{
  "spec_augment": false,
  "tokenizer": "char",
  "kernel_size": 3,
  "widths": [192, 240, 288],
  "rnn_width": 128,
  "rnn": "lstm",
  "rnn_layers": 5,
  "momentum": 0.9,
  "orthogonalizer": "polar_express",
  "steps": 600,
  "adamw_weight_decay_other_params": 0
}
Rows from block 2, named by matrix and row number. Each number is 128 + 32 x the weight over its row's rms, rounded and kept within 0 to 255. All counts start at 0. Numbers have three digits each. After the name is the row's rms in percent of the matrix's.
# conv: width-3 conv (model.blocks.2.conv.weight, 288x240x3), inputs 120-159, a 3 kernel for each
conv.108 098:091098095135101091157174184151103122196021080077153087173119123150118159105169118131143128140141101148124105152133122109151188121101079149178155136105106126121139148168168100116153138078141123124130137115056103155107180136106168135094128151093116154124210142177156123149134187093105169170108128167127144133134137134152110115104163135139154182100113092107095167
conv.109 098:109151180097138101118117083072154142124138184129114078155133150111110095095133111111152121132064065134117158055101138131097091115184137060148150092133183131081056120150143135120125139065148118149092120111086136144138074109108178120122153151106071107120115085113122111155182155081142146089070171161121196165116160147184187174161080057176113119129173121083139179
conv.110 102:176149094125062040136154185227121128110151124165124171163142110154134108128115133128127188092098129097117128125194144129118105138178148123094112122092114136117091105095165150139134087142114095151122117059112126107123145129154131142107140108099103097157147120101115130122146095089124131153108103128156076093085068138131149163154130110108097116144227145130152173
conv.111 096:130137148094150124123126109107084142118128189110077097126124080093140126138080094132167146103129160094056079144078097137132082122161185171115064102123120180127134193131190120115163178119110168195123135112144148192161164096138112124143169134101107120107087093117094166119141120091083130114136167107167099117106164152240145101139152094166133199090121129133116136
conv.112 098:066132177144125102170071059166169044159087133121123064084116099154122145143117145136109181148135126127141115154123082128100162141109112139147159099104072102133147142107145102114139127097134158149120123095185106136087107082049094085102118115203113134080077125065109108187163159111141085075161113145129183171177136112079130110087133086079115170182150147117152142
conv.113 101:143133119090093157150137165088164095130097179124160171158114121161136133118142175107150138186112139175171113118114110152136147181127122159112135156122153125119123167208139097109146090175147123199132151150071078121152134141061090112124131112168147125086093092112185139190104120133093163186103115144113128121074129122080112114141086190200140132092104084122070105
conv.114 100:091107145102120112133147143100130159192157125077119176137118081174091120142176172109116151092145132117120096125077129108176157089115142133163144143110104133164205134162131089147157153145104134137100150111091116160114190120151093126140148142176144133153139131114102149118124190103143174104096171171194097039143164103122145174142160136134102173174139089114131191
conv.115 099:119103100159187148063150138138133100128136140154145123091126115095148106146071176105168109175100134118183106190158047135195198112126150041144136158077113100119146172103071142123105066153221085098158044151165148105096135125125145154102143132113149125080123036128064172141112141124113106113163103080093156099124129160102098134163096133168154192116105119094079161
conv.116 103:070138110110178128147121090171140119104121097114088094162117139064164111105136126117192164132161119117145186097149122112104075119041132117122080160128109136127137167158130137103154168139177097143133129106098069120124135112133106131128172148108119150160180132119139151087148101106141185142123097120127114167144073191073110159115158187172113114177157187094105104
conv.117 100:156151124146190152125128110122091168106173145138149142142163177119145146184164136162110160075101118120119116080121028115107114083084127168124126141130157072145105136136111102100137143128110108173146122133147075113148134141084133129137075103090151129177116103096163140126087121067132115095067119134155122128094106150148136151105163114079164090102119168070128152
conv.118 099:136151092100135158145185142159135036108130173162089112132165075123128127079080153103122115152098106201068124120123122130148123136135108147117188127100079165107129100123165144105125096104092191152172134105095119133083139129055072132110190161094139132112098119108167173112106150095147131155086145092151200121183153151156204176110147084114116069087169108185153135
conv.119 099:121145148112088077090114079106153121144098140103097116095134122111144178163152146121150123155142133145110154117115126146097138099134113082128104148116188102160167122111102236112132109103134125127088104070108151085076152124145095134140094143173101079180209188129092076098135118161157161150112193217124129144149142117083120152135108138122134121097142114134142086
conv.120 095:177107175152084088222039091189115164141133103158086116129155183136126131091155130192130147078161125203090116119096166176043172147119103098115114132068126110077112137148101148124132139111165177103160138134085154167109089143100136119141131127093065116121096096162175086118117116103177119104121084096098152164182124135132114077120117107177113093054141195112139078
conv.121 099:080168144128154182123102149127131092108076120120095097168071112179156123184192189114082208159135125126138126142134067156125158104170204110156121129158114083168131117160162152185102176120114118143151144110126097139190103068127143154101125148106129163119148124091195134114200172153107120159068126170099083213093119130132178186147114135132162176108108131124146122
conv.122 101:101131168176129170197142081182121113076112120158139142157079088158172140136129104129111123149202133136112174135148157143128139110097157141144111114124142113139118130128116146127102090152206127171150123118135192151118096087065080145173108130162074121143117119095136178085103183120130106140113107157096131129137108073075116118129144146132119128121134190157095153
conv.123 101:130179101162106075184155107153116093141150124038050159113103106174085029154164141131141093110136092078124121159084139116108110150126100157131149139171161130141088120098088072099147179128111151159071181133108094117121085166103119168100189153070085143113135155074101071116159105152078121068182080118128149143146080130124196118114124167107121064181125090150108090
conv.124 096:133096132169192139086099154144146085119081160171156134125129114090164150142170110097101139174067100141098099166115095118181153164176118109212083149093101105100147081084110147069143131123129098132101154126153137149121119099099109160142148074112174141174089135118159081094107083128146112090168167115192124085165131150109161147092102119104095141142121133052138155
conv.125 097:149108092098091157147112165179095123197100106139116132137141083125114154131109138145182099213152075141105122116143081114143104186103085124124086118129107122168094062150176109124114077133147143142117130098087111077113200165108125125163095088082128117166142188142116098081121182117102154091119146149102114162134094135151108082117121121130121123111129103212128127
conv.126 101:112091122130073076103101134161159117131065137103201126137101190175128122116125180141118151161112082112174114078149134126054117187073162115098128173105136166106118094137164133146095136140095133112167081148104153102099122106138168166177120131095122139146168075138147112113177154128112095076172179086108199100158125118173138122168084110144089119146106153142155088
conv.127 099:112110205111156154142158104103085065166112124142179145207161124132140134094084106096168088110077142164181098083103109157115164121096119140110144183128110200131107097078096161127095103075131163139139175142098104153118114132119179221129151109109181132107159133071044145150075114128152114112140134212180143087124065167242117074104118135172138107139125130158171120
conv.128 102:152092109079102098105127192162145112072104097129149168182175099070113148111106108191141100164122167142121151113098115114118112107142053109142089177119123134126136114094131133135129130139110150138112119117113099112122071160149074086096140094147160142122110115102077118139203151126129130097164134097194072100160055098207167137165075099125108119118135131111114057
conv.129 100:091161119095169107082117159115107068139138197113136163115099185166163099168126119131149051162173118058189142076101124171148067092078168137085136167138156112139129093105158125139180184063180096174110071161126095107152127100124101158118216076175171103166108131146090164197195121057134094158132080192109161160124152129186150139124170195141106135177096121149155098
conv.130 098:148090140171171133098146060110184113128092172117170135121169151069135135136116132155126072104117127127148076121134137123170171055125159099070138112099148096099141147143157119130158155162169090087113156093133104147136181158122042105079180152177074149100144188138114136120120116153089127144106128219121133139141170166109058098171128121176162165134098099164127168
conv.131 098:179122143139114078042173083126175157144139129101112148112089140191115158062076156099129145123065091127131100159155097138139125126133141160082130071135097134139133101096126115122112150154120180152128133117096080141181146144134065092164169160126080123094087137134201172131170067159186154106106089116199149130111129137141134079156167074058110113101129149113141177
conv.132 100:133106114116145162131097134139158170144158115083131159080097059112149075083113127140077093123126142197114120089126143174158127143151160049094132115149060174142143109094147105142120137137107138174191094090088113152133135142130152129170133141109142094151137141115143066105121179127105162083079134102176125101235112114124080089139114082156210123157126133130100100
conv.133 102:138102144119116125105081217109121141158123142087140098146135084080163123120123096159141170126109142121112113136058074055127201124101083115107190074127106137151174181148165142120164120154174136115116164056124111138147172151114101144107082075154116112096092106132133138109122151126164082051162162129107130158109156166104130176067165145128129127174143143149191137
conv.134 101:133158135117136161093135160126113143139121094144087129102103080087129145087159088096149128108169146118115197152096163142129120137145080116097113152131114114125132160160165065132161120119119109131143099114116133056141108107130182138069102126120170113084087117123173092095065154169127092201114174194199118136144111105094118111096102151144120114101177120135113116
conv.135 100:120092140127190158106091115125094126118102181140150083196091062079154088142098085117171148146082112173117088104136102120125130078143166074102154084140119126086114126151123171099132156099095092107122137111102096113102128096119124100182164131136164113169186205094083130126155145127174151115075141113119111137127119132095117140122152142084081146117152119097081152
conv.136 101:166146140137087138142082115159157126096172177148111104144133081103055152136093083144050102174099089174158150119169142137092150175107114073153143136137060123126102173118159138105125116114055133121115095104137132114108154133083098133147125131143150182118083140157097119205050072179124116150154200103123118154121101146114120130151153098114169145126151119130132075
conv.137 101:154074161154083113076112097135107157097182113090104082132130099200161142168113154163056138135181116142149107174175169095142074131098113130171138141093073104119139165092110143136096144107075128125143145191114163070117080166167106104093108138078147157157065101103190108128209095101146149152120091154087082094211125087101170125112121153159152129134163123125130171
conv.138 102:190158087136133117212131124105137196177125090144124163159141153101117080153085122145117144153174139191121180141136164111109160099124159163128166155149157113108181180156106076089082109115113124098137079114059172126163166084159099136119134077131090157135073131108229113123129102149153137095075102155086139083081092196109153177184081129102136144139110094157153103
conv.139 101:121111071157133173189155123059154097142149146235162187167147104133105108070142137223168088200203128119123168162146131116123140124141132159144171134128143151139141070127108070099161083130143133121093096114140160164144124092132107102092097156135121160111183117140149090152165094098170128113195162122134137193146095119134128120143112183110145134229184108088100157
conv.140 102:118094090116096129110124133085129195133088090126137190110204125074154086116123097094076121107127127182081196146146163139191159209116133163140124138116183067100139112198084104139158123169072066106146148070158179095100095146149155188140118139162089125096124199148077075166094149140128105139184149164173112167160099123132150162122152124088137134121102128104098102
conv.141 106:161105140142128125198194143191115097102128137114142115127140113169173177131164113190142144190079166164166105168069147131108071180143175155125082089119212077134102084141092143137177067143199144128094100127167136141133202148124139169160138151190166104100108114103110104158179181170145142106160147107114109109164150152189167078083082068075180177145125107174131132
conv.142 104:118114156131133212039104183105142097138117111106148184116126061089232145115138116085145097164158110151156103121104150136121108162114116070137126138128150133086077095166192199125079102109111103180125091079107120128140135173136176149138110162065138110127112133081142209166109132158115150151143112127130173136124170106083087140138170132142126106109153142148108135
conv.143 097:120146077111149162086115094200122080118114117182164165168160086073122243151145164088109087125101118115087105113154152145134085076130148152130178141109082120122103097115142125130093154101138099108150118099106084120116123129097069171157118111146091096111101153110150131135185156081153136146116122115123082121117107133097085099137127086132157099134186092130117123
conv.144 100:122139128095143114161092239137125155096099121092066124136182131157145137187116156131154113097088116137154071117094121134196121152057138168128105135097124100121164161101208169145156083157103117123133126130103156125138182087149127174094122116173162100122142071123146125107161088121170089096181122093086123115118174147182133119128139182153148142109087150102129105
conv.145 099:118160147106076151127074104110172093098122110160112148130155207190130094130128108053134140102120103122092157122148160138110105127082089176138113091107128142090131084097119088060139088106142088134125143114140108126165089112121112120092093124141071079153126153099140195128141156127138117156143090100171152103165129124105174129146154170123129153108104117120158159
conv.146 098:153163188156095164108167138161166084104215122084105132129148116109099067147151128071129149102181178108104105100079124141203157130135183111067147121126116074121170161064169128154116117142124132180130088122069160147175154158159071112173119100140138185197152150173092149168140083136071101124153131138165136153139150100118107115121110184073142148146171144125143143
conv.147 100:151137192074158055130127135185180172093093106190175165000131208136156131142160122139130150107083155162089145115108138201115192146156182136103131073135137125098105118140103140182203152124101135124090160091117153118102087112115168150181141080183178151104165100139089157118151097125141122081117179134106130103085115140124105168121131122135092179115159098166142181
conv.148 101:112119126127112129114088159135116130154136175067097164098099149170107126133121148130088043143101130163118124125174086110119123168097147165127074101158115173114193131119098144110083126129115100114133152129137138120137084111116134160211117178118142071097163134151122144139034079183110141173159160135126132093155139145110150152099082117110085137141135100100115153
conv.149 099:148151157138167092153170124119125144150115169109093157175193121156115114104111123150159162153131141136204084181175147141141148149138183134117137157101113142108078057147155127101118116155172063103162111103127130117140137122100125151181104120186182128106097125116106110082098132101138142150169141129160114109150077139170184103145105130088068140130073064179176100
conv.150 098:115140172096108048180106108158153149111087117137178159128142091151114096065134139123118117132162128199103068071140113111112083180141093125108161116059168106130134118198114181174135191129124167160104090143101148183118146120137072120094183169107148122101135121140098101057156157096112112096144115098081112102109145118102078139170148144048109113207130085094082120
conv.151 103:165170103140078115140173152115162132135147156126157105155165123186111125133114091135094145156110131123113129117121148185137086138101100141124117098140138107085068123140139124152206148132049144142122101057095158157119144085123141078077089141187109146112128101143084088130137153140190169132136174085134120133112116111066103102125140139095107146144112169085111153
conv.152 101:116155217165150171105145142144064191122168101155158181061131165070140111133210156131152110129107159134165137083146153121119161116143148165114061138146140133130149142142162100118120121103162185165126147161155128119062109154124138176145080112191109124099151177100120149149089169104146138173144148043042071077105121123119112075127140122168111171172108090121118199
conv.153 100:104148163066110164084085112121147113115144136100097114100184180141098118129066095151148164086157140102163187178147146117139103133130155100102129171189146143112168126149115124108095116175204127165177131155150144169157102141122160132120121148085079125171097155098104145179128229186098120131106165135061093083142141058141116180195124136114140088117101147147102156
conv.154 099:138162125200141182099124127160126116119104157103136122161116146125124148129104139142115107135163126078097168072133142137136175086153156136172124152095074134151111134095119114139118076100085121129127123164191162139110093080133113120098122167121147130152133134157158111083048144158115106165163084104129178151140128092122076145124154072092111158099130152152196151
conv.155 099:138123126133110137115123100111147123133150163106093100163167124119054080114121134103161149129157120165152076111100169134140162176115110061122159101112169111137129139094094141116054090132163084170180155156138128143175170175158082101123106131190175160139118101114088124131086135118088119111124115123098137181115101109162196117182120142110163111141124076193112145
conv.156 101:135130198070125136136162109184104196079154130165148128124167178135116121099117102086129153139158127127144079035165158123147160131142171095129119120112119138098140071116154194186131105146112158107107165174041099170110165127151108173168187083112142179109149082106116150049088081177075093205108131116148107064112123143135074147130129153092093126113133166204153167
conv.157 103:111173143112174113097111090123102121121155129120153114104091093141170108165154154200103164161111063096167175101138168094154141145150151190140075162185176156105136134145074157140070152147162107142153144071127109122136158165097184141166114167115091144154153112133097075094101129096136166135129105141111094145159150130153155081149150142086129095111116154102102181
conv.158 097:131157162117104129106078138114141100072114109168177221117166145073179098141082130125098119147188170135059138168125173151140144097137150090111087095126121122082129114079178091176124127099113168122113168101133171136192170159080078073125115125127174130124104149136137163098122100087188120164181089110131073128189078194117137135163115070150119156124105122092121127
conv.159 099:169102111104075069148135159203112142145120157190155055112075187137114106122183166124155165195145106092134157092075120177130243086095111149145123142150188164135168142090195095131085135084127107130084111090148147124118141133098186126118124099141125181153173148150108136115149167166139104115124139166119109166027072109182131115113114083134152133125143048128181130
conv.160 096:122104119128159147161161179143183176160154152143091061121082102112148156111112082160167116065085119044137114105172029158123095176136138139158106107110131135097183156105115181135173159112113160159128139094121156087133161142140102151179102176131109120115141136098137149066070112145150191176163062072165160117136139135097086089122068079139111151090184147114141173