{"model": "CTC audio transcriber", "dataset": "read English sentences (LibriTTS-R)", "train_examples": 15625, "gain_aug_db": 6, "n_mels": 40, "hop_length": 160, "input": "log_mel", "spec_augment": false, "win_length": 400, "tokenizer": "char", "vocab_size": 32, "arch": "crnn", "norm": "batchnorm", "activation": "gelu", "depths": [1, 1, 1], "kernel_size": 3, "stem": "single", "widths": [192, 240, 288], "rnn_width": 128, "rnn": "lstm", "bidirectional": true, "rnn_residual": true, "rnn_layers": 5, "optimizer": "normuon", "muon_scale": "match_rms_adamw", "lr": 0.0024, "momentum": 0.9, "nesterov": true, "orthogonalizer": "polar_express", "adamw_lr_other_params": 0.0028, "grad_clip": 1.0, "steps": 600, "batch_size": 64, "epochs": 2.5, "lr_schedule": "cosine", "final_lr_fraction": 0.01, "warmup_steps": 20, "weight_decay": 0.5, "adamw_weight_decay_other_params": 0}
Rows from block 2 of a small CTC audio transcriber, named by matrix and row number. Each number is 500 + 50 x the weight over its row's rms, rounded and kept within 0 to 999. All counts start at 0. Numbers have three digits each.
After each channel's rows are labels from the 100 clips, of 14976, where the channel reaches its highest value: "loudest band" is the band of the loudest frequency at the time of the peak. Only what is clearly more common there than usual is listed. The data: read English sentences (LibriTTS-R). In brackets: how many of the 100, against the usual share in percent.
# conv: width-3 conv (model.blocks.2.conv.weight, 288x240x3, each kernel summed), inputs 80-159

conv.96:514522539514471516507510481506472587539517515490498507442427458458437472538490481501478492554492494608536494501558563590498489550567522483493457463538540517485454380482472488438599371539530462397535544515512450484565511482441514529512429567
loudest band: 4000 to 8000 Hz (80 vs 5.6)

conv.171:452517597489438586497457550399522453581425533511431611516407575454455446441503424413374432539533526471493414524580431420478529463545421485519425450581450453473550508508500502501537547525581500594472520449478482553528459453610499492520477392
loudest band: 1000 to 2000 Hz (57 vs 2.2)

conv.67:496459506471471421527586506511491648531513478482501434470522459542434614456550599468467526520496444519541429447585515543525448454504585385423544499587544487429436495469463475517544499460507432527403479480548490404488478405563522520594580491
loudest band: 250 to 500 Hz (44 vs 13.5)

conv.134:537585520377514675559489451512551498537555548494408486418529450509425521420523552509583536559530490546518421499511490468537527503499473479412480456490535542524506480449511489589476477500452451466504468485450479504532587562479446468495512482
loudest band: 2000 to 4000 Hz (46 vs 2.5)

conv.36:526570569528450500502533567494482474450529560493583449462532556527446452523456575454443558503489466582518504444420564517541472533501569529467412494559488542488499508481540407466526507524505509517465643456639548513578483549538507502507536476
loudest band: 4000 to 8000 Hz (36 vs 5.6); 2000 to 4000 Hz (32 vs 2.5)

conv.28:432413459416547479492456492490484522576489520509562503446536514488500430477555531455517497474491486510492552534569512476462578519517571503521561583512425588471498451512553543530459526528609487508495489460466519418429465381515637411552520491
loudest band: 1000 to 2000 Hz (26 vs 2.2)

conv.283:471525556511478607490534521515492518521511488535428366567523514491409513465497512553491468536491491495467488440566494582471538461527542438496523414433431528485479489554517543510504557500589616558380527560447525487571444578487531570442515500
loudest band: 2000 to 4000 Hz (44 vs 2.5)

conv.39:431472460477487500475465640502633497559533468481502527517415500427499532531533497511498583466508481475474465507460481474469475555484492508508540529440529548501443528467467551490463569567477499601448563507503519510507475455481503641502481550
loudest band: 250 to 500 Hz (58 vs 13.5)

conv.138:480578440429470541450394514572468595456538459565496473532465388492476552436392456533491533477420528523467524531420441442544502572545507540559426479518571593549497497562566515550383460478387565521474464499438570496501456436487547508497465525
loudest band: 2000 to 4000 Hz (25 vs 2.5)

conv.38:509406428507592445531530507537476566552590472473591451461435435492516594425470506530501593496399557449586518508546505403528531521425482465594420502532507507440544555471562445505494505420422559619517531476559468600435461500552627544507484503
loudest band: 4000 to 8000 Hz (80 vs 5.6)

conv.164:497509480516452489489491466467483580555566486488470596492467524563539495460400488563521454518463520545488584499547519434462499473570588489533572544542456514521549495526573497550457396577569441472530524536540439504479515433475479508566394517
loudest band: 4000 to 8000 Hz (57 vs 5.6)

conv.178:592523501424446538476557495461453436452458580514489434537529532589534471451537484530571531585565517541425484507516480517531521571435468462541523523523575490551520487458491475528593436558539475508493598518410449516414523559484586559522515548
loudest band: 2000 to 4000 Hz (86 vs 2.5)

conv.63:523522405450556557501468489479524482567490612534469544549402501465550499437466585527446618525505546496452520565428493502560453525489440538484562549538465553503505559519512547542477510509483542592502499429514504498569428493489576545614541586
loudest band: 2000 to 4000 Hz (26 vs 2.5)

conv.206:551543429514487494446481477529511471585412598453550469512459508459447559496516468466498479502588493549536411455524436440576572520532566491482490458478473471491448464512515465496472539483423558568359560521483592486546428484572473497451528472
loudest band: 2000 to 4000 Hz (80 vs 2.5)

conv.199:511546481530414538488389538506521415459444419501606469556531596462564412481417495482455474529449591562464499466409537529463470468340536491602471484574531572510446496473440537467536444569486542497520554474520478500517559490553512503517542535
loudest band: 500 to 1000 Hz (50 vs 6.5)

conv.45:511427489556570504560524496505585457560611465538521561559531475537522479582487494518522658554546513449516602552489526523463538557533510513516444439522535524480661533458486529534517534511538471521464430517551518475485523507526525503527513462
loudest band: 2000 to 4000 Hz (39 vs 2.5)

conv.286:553442552488452583485451478566622417402558468470505516451542456476609515462570507495594542604484495512458467471443479500453469469426473509409508474523505496469446532482469575494578457508498473354471586452541535556442425505484481466523579512
loudest band: 250 to 500 Hz (48 vs 13.5)

conv.35:424521464441532504533476464530409366461544585542537472579485499481486465445432567557566483506596476434498384453521469472541490490570580593535517532486518474529458488552502453473420573517455494477521508561464437486426434490510456465514549520
loudest band: 1000 to 2000 Hz (42 vs 2.2)

conv.108:506514630425420561490552566548554493466536598378580390506515541509505461531517521533508485498504535544527458475470478472417453608494429445526536507515498495520554431581470502582488478495438485531511491509620536525550515517517494514575435488
loudest band: 4000 to 8000 Hz (47 vs 5.6)

conv.0:474446500487516465533538512513468422570563581434486568530446426466614494511501565474468509557508467505531530529450487447495442407556517604427430485533479501573479541485469527585459410546438472499532492497443450590486450456492507477477593480
loudest band: 1000 to 2000 Hz (36 vs 2.2); 2000 to 4000 Hz (32 vs 2.5)

conv.142:586460507509601536487526497517515456595567585432508511488522522583435452517522602392525539552563529457516457526555560426503581449465484547430571488450542522492484506455528423561516445522406503553569459492449617513529498549515435549491517506
loudest band: 1000 to 2000 Hz (40 vs 2.2)

conv.195:458587464477552542554459505538466390560521495468446437491474568466570466477479453461548484519547468489479526498450468488515445468502515496492406456457435458545522548545555511571491556560481502554445489506458531542487424497622543430508582464
loudest band: 2000 to 4000 Hz (58 vs 2.5); 4000 to 8000 Hz (37 vs 5.6)

conv.215:626559582524608480552525476503466627441442456473455502480553512455505572467522570501473545487419459467482546468509536464506493414489509420535525421554393430458475504499471536577456460563460491558469516509430562467469541431555602547542562463
loudest band: 250 to 500 Hz (60 vs 13.5)

conv.257:548518514498515442523514468459452489479439588579415460519532510532529602562452442581386482473464531482490604468545484467450445517486488434504521477498383401452586440501530470457498484545523544509548586551476497485516554445494521433501619523
loudest band: 2000 to 4000 Hz (33 vs 2.5)

conv.13:433482480498535602511548537477435515519436480539450522517454570493524460551536510556587518481545528402507536547551522519453461480402471504435523541496476527517464510502632514568537474522597552512464505474455534468506472474469526454446525454
loudest band: 2000 to 4000 Hz (63 vs 2.5); 4000 to 8000 Hz (37 vs 5.6)

conv.46:441484478484510494532516524561521536470548458570515567590476499503549438514653397497432545492537508425571551533568581449486481569381517500514527482483433523521484584437584503490598394519445492499457482536494458496452477528506552528449557473
loudest band: 4000 to 8000 Hz (44 vs 5.6); 2000 to 4000 Hz (33 vs 2.5)

conv.80:534429521405416521577498546455444505473390521518555519605415465454555499497501470457549511581413402513527507480500422506520497488484476603455568462507465508523545480517497522557478431518551538455433556517477503540467563618497485501576498504
loudest band: 2000 to 4000 Hz (82 vs 2.5)

conv.226:421560488502501496499439460496517550504556434519511504435510538524553445581512456460553496551514445569527438446422408487494475485521443531488575477503580446536485441482366473473455483464575501548503520442505464549587505505507467506442471380
loudest band: 500 to 1000 Hz (66 vs 6.5)

conv.210:460477488483512469453530483525503482473390462576529523449542490496534410454478497451532396493480521459566516485541496413466468457523532572448451515460555444440460405530513538507497605472485488613575508465483541523559511455666553449493426431
loudest band: 1000 to 2000 Hz (33 vs 2.2); 500 to 1000 Hz (30 vs 6.5)

conv.2:442431465520514541497545568534493445513495485467549574449456548472406566530567513410479483450517539448496489549498475450535539427549512480450462522488487432504475542506541573506511441589475556511465456584419514432439558431501503463510628472
loudest band: 500 to 1000 Hz (45 vs 6.5)

conv.167:464538467515455556522504539498451495458476548547438513530518595506485498540551470487469490411570467547501469483488555470588470496510431527500499436521552382484483532556533494526507523516454509441549544535542526551493526446522612452453528414
loudest band: 2000 to 4000 Hz (80 vs 2.5)

conv.227:487504492454570506449498480486572529571480469501513604531493423478499477530516528512545574499613499529480571493509434469503629462484467527420465644502553659405498490480506478520427546529449547490440482578493470489458429558521505586586417548
loudest band: 2000 to 4000 Hz (68 vs 2.5)

conv.76:481522410519498531533520409411481497588486454445528611417466440476490464468485493458499483458568410562540485545420539472499486608432526412514500441640536481556533497487415544563460494481498533547534496483525389404509582493458427496566617493
loudest band: 4000 to 8000 Hz (72 vs 5.6)

conv.188:579458475419496478562547516516464456600502438527502553477517525503530528502483589444461553543520504538496458636487502505449542426434391522345507457511562521500433485466472527484527464435469532494443492559440467405594565550450516457401518497
loudest band: 2000 to 4000 Hz (60 vs 2.5)

conv.276:459555486513557484579367500503442507466518494552621573541528535552493467449409508402501539559482540420488555413507546452512548519589461514509515542499527438501511475488497520498433464503513419475497457503589548480528534476541484522530460480
loudest band: 4000 to 8000 Hz (85 vs 5.6)

conv.41:476509570465548432503550463424572427557612516536410555514421480559498517547452486409485509475517416490532529444549489492447491516508431558513569581535442571400594440528458522489446515560431450508486466510456546380541612459540418573530596506
loudest band: 4000 to 8000 Hz (50 vs 5.6)

conv.263:474481569420513553461550482581573457527543408496494481541447408483409445496452485484480565487570499496532450424482547574534448434527539556574520503485571468623544458510500415587482488551466565502515604595547557497475425514512513587485519621
loudest band: 2000 to 4000 Hz (54 vs 2.5); 4000 to 8000 Hz (29 vs 5.6)

conv.241:530510471508524451414548446526552483482527438511513527482478474505493480547462507545530535517655534508516486454448407454481514471461520533511362467560476493482441584541423596609450469515438451434450450543565572508422523429567459436427462547
loudest band: 250 to 500 Hz (54 vs 13.5)

conv.10:584417419523530483552493407489461496525474501527511556487448409595538464491436572541579453515534430407558557522516475523461501517518531552507534506453580519508439474487600543555505549480557563574464523446585565499469564604541477517502570454
loudest band: 1000 to 2000 Hz (62 vs 2.2); 2000 to 4000 Hz (26 vs 2.5)

conv.75:489520520544492537508526487521434493598487585563465581510385548471441540540419483531500509555499496567487558530554500522506506510577452555497520564411532482540569430427552540513552485439506476424529535576556418563488435600512440553508505454
loudest band: 2000 to 4000 Hz (64 vs 2.5)

conv.150:473528453477432492555531518547532540519599417513507481516455503565487487487469517478535525526392479473465431580538475415540381509569438581479479459477534488445430527509463487542596555542455559517411568488511384522443476420489442571397535420
loudest band: 250 to 500 Hz (57 vs 13.5)

conv.220:540510551499447444426638410511488562574455415543430498473415514513465411559533626441446535467593435562445548475548542398442564527449545502408469485551501458543565478483471515508524562608516529450504460433506440547486511450578559565500524564
loudest band: 1000 to 2000 Hz (59 vs 2.2); 500 to 1000 Hz (35 vs 6.5)

conv.163:438513449590523422498468442506580513411441516402496503482425497538435580482517562550510490442485535455560438459502488565595495552460556521430535571459523523395548603480538545519500489497523488521426457550415540477517551442451444530559517504
loudest band: 500 to 1000 Hz (52 vs 6.5); 250 to 500 Hz (31 vs 13.5)

conv.68:464483637437438476461499480451540493533528441519542396510394594549516570449481542488408511469461550546570530540615445378502478598457528482495480476507476510537431550462525497482544496575485599487522522496461524449508529448535497459496455594
loudest band: 2000 to 4000 Hz (60 vs 2.5); 4000 to 8000 Hz (38 vs 5.6)

conv.189:450428525437438532532471544499439470489521627608511530541509553515497438542455509565477461517521559534400532509521467462477456568471519415520498446531543517479484503565464560436592522505503535497477521538455517495551512498578600446464501524
loudest band: 2000 to 4000 Hz (47 vs 2.5)

conv.235:441476564519507534488499434530454511511549455444548416579427613507410494549619456459577527513503443478406452600458495490448439503506451504516527482513447517498558655491521506540453571517517507471616537510452513545523480541449546533435514574
loudest band: 4000 to 8000 Hz (70 vs 5.6)

conv.125:502538478489470439437468470523470469603532495455573533498481431434481526519479492475489504589578501636496551410543458496469467536512517503479509495537549486461480490456474500503467476515439426579526395524579421532468527495481462477491464573
loudest band: 4000 to 8000 Hz (73 vs 5.6)

conv.55:541529456493487431587501491501485472516480483414512522491479608432428400546458357570497515555526520558495497588469429504455406412436463467537536611461503464421408546460495432507539465500435458524368405535509480486551582537507470466495496542
loudest band: 2000 to 4000 Hz (46 vs 2.5); 4000 to 8000 Hz (26 vs 5.6)

conv.252:488543516453470498481458523483426578522461497526516525389455496425523564445472547452485516459459450425538477477453567490519510504455470494508493543550494444572480465472519481556540399562437511439458413529513477525532563415483582475519508501
loudest band: 250 to 500 Hz (33 vs 13.5)

conv.136:574513532534574573471367432494378499498546605392504521554569422458511527491466525568445541472499459435514442526481463391565479457554558480476430432415480593544494512485452468562485406486454472486495514562497535421506569511485481517542512456
loudest band: 2000 to 4000 Hz (50 vs 2.5); 4000 to 8000 Hz (49 vs 5.6)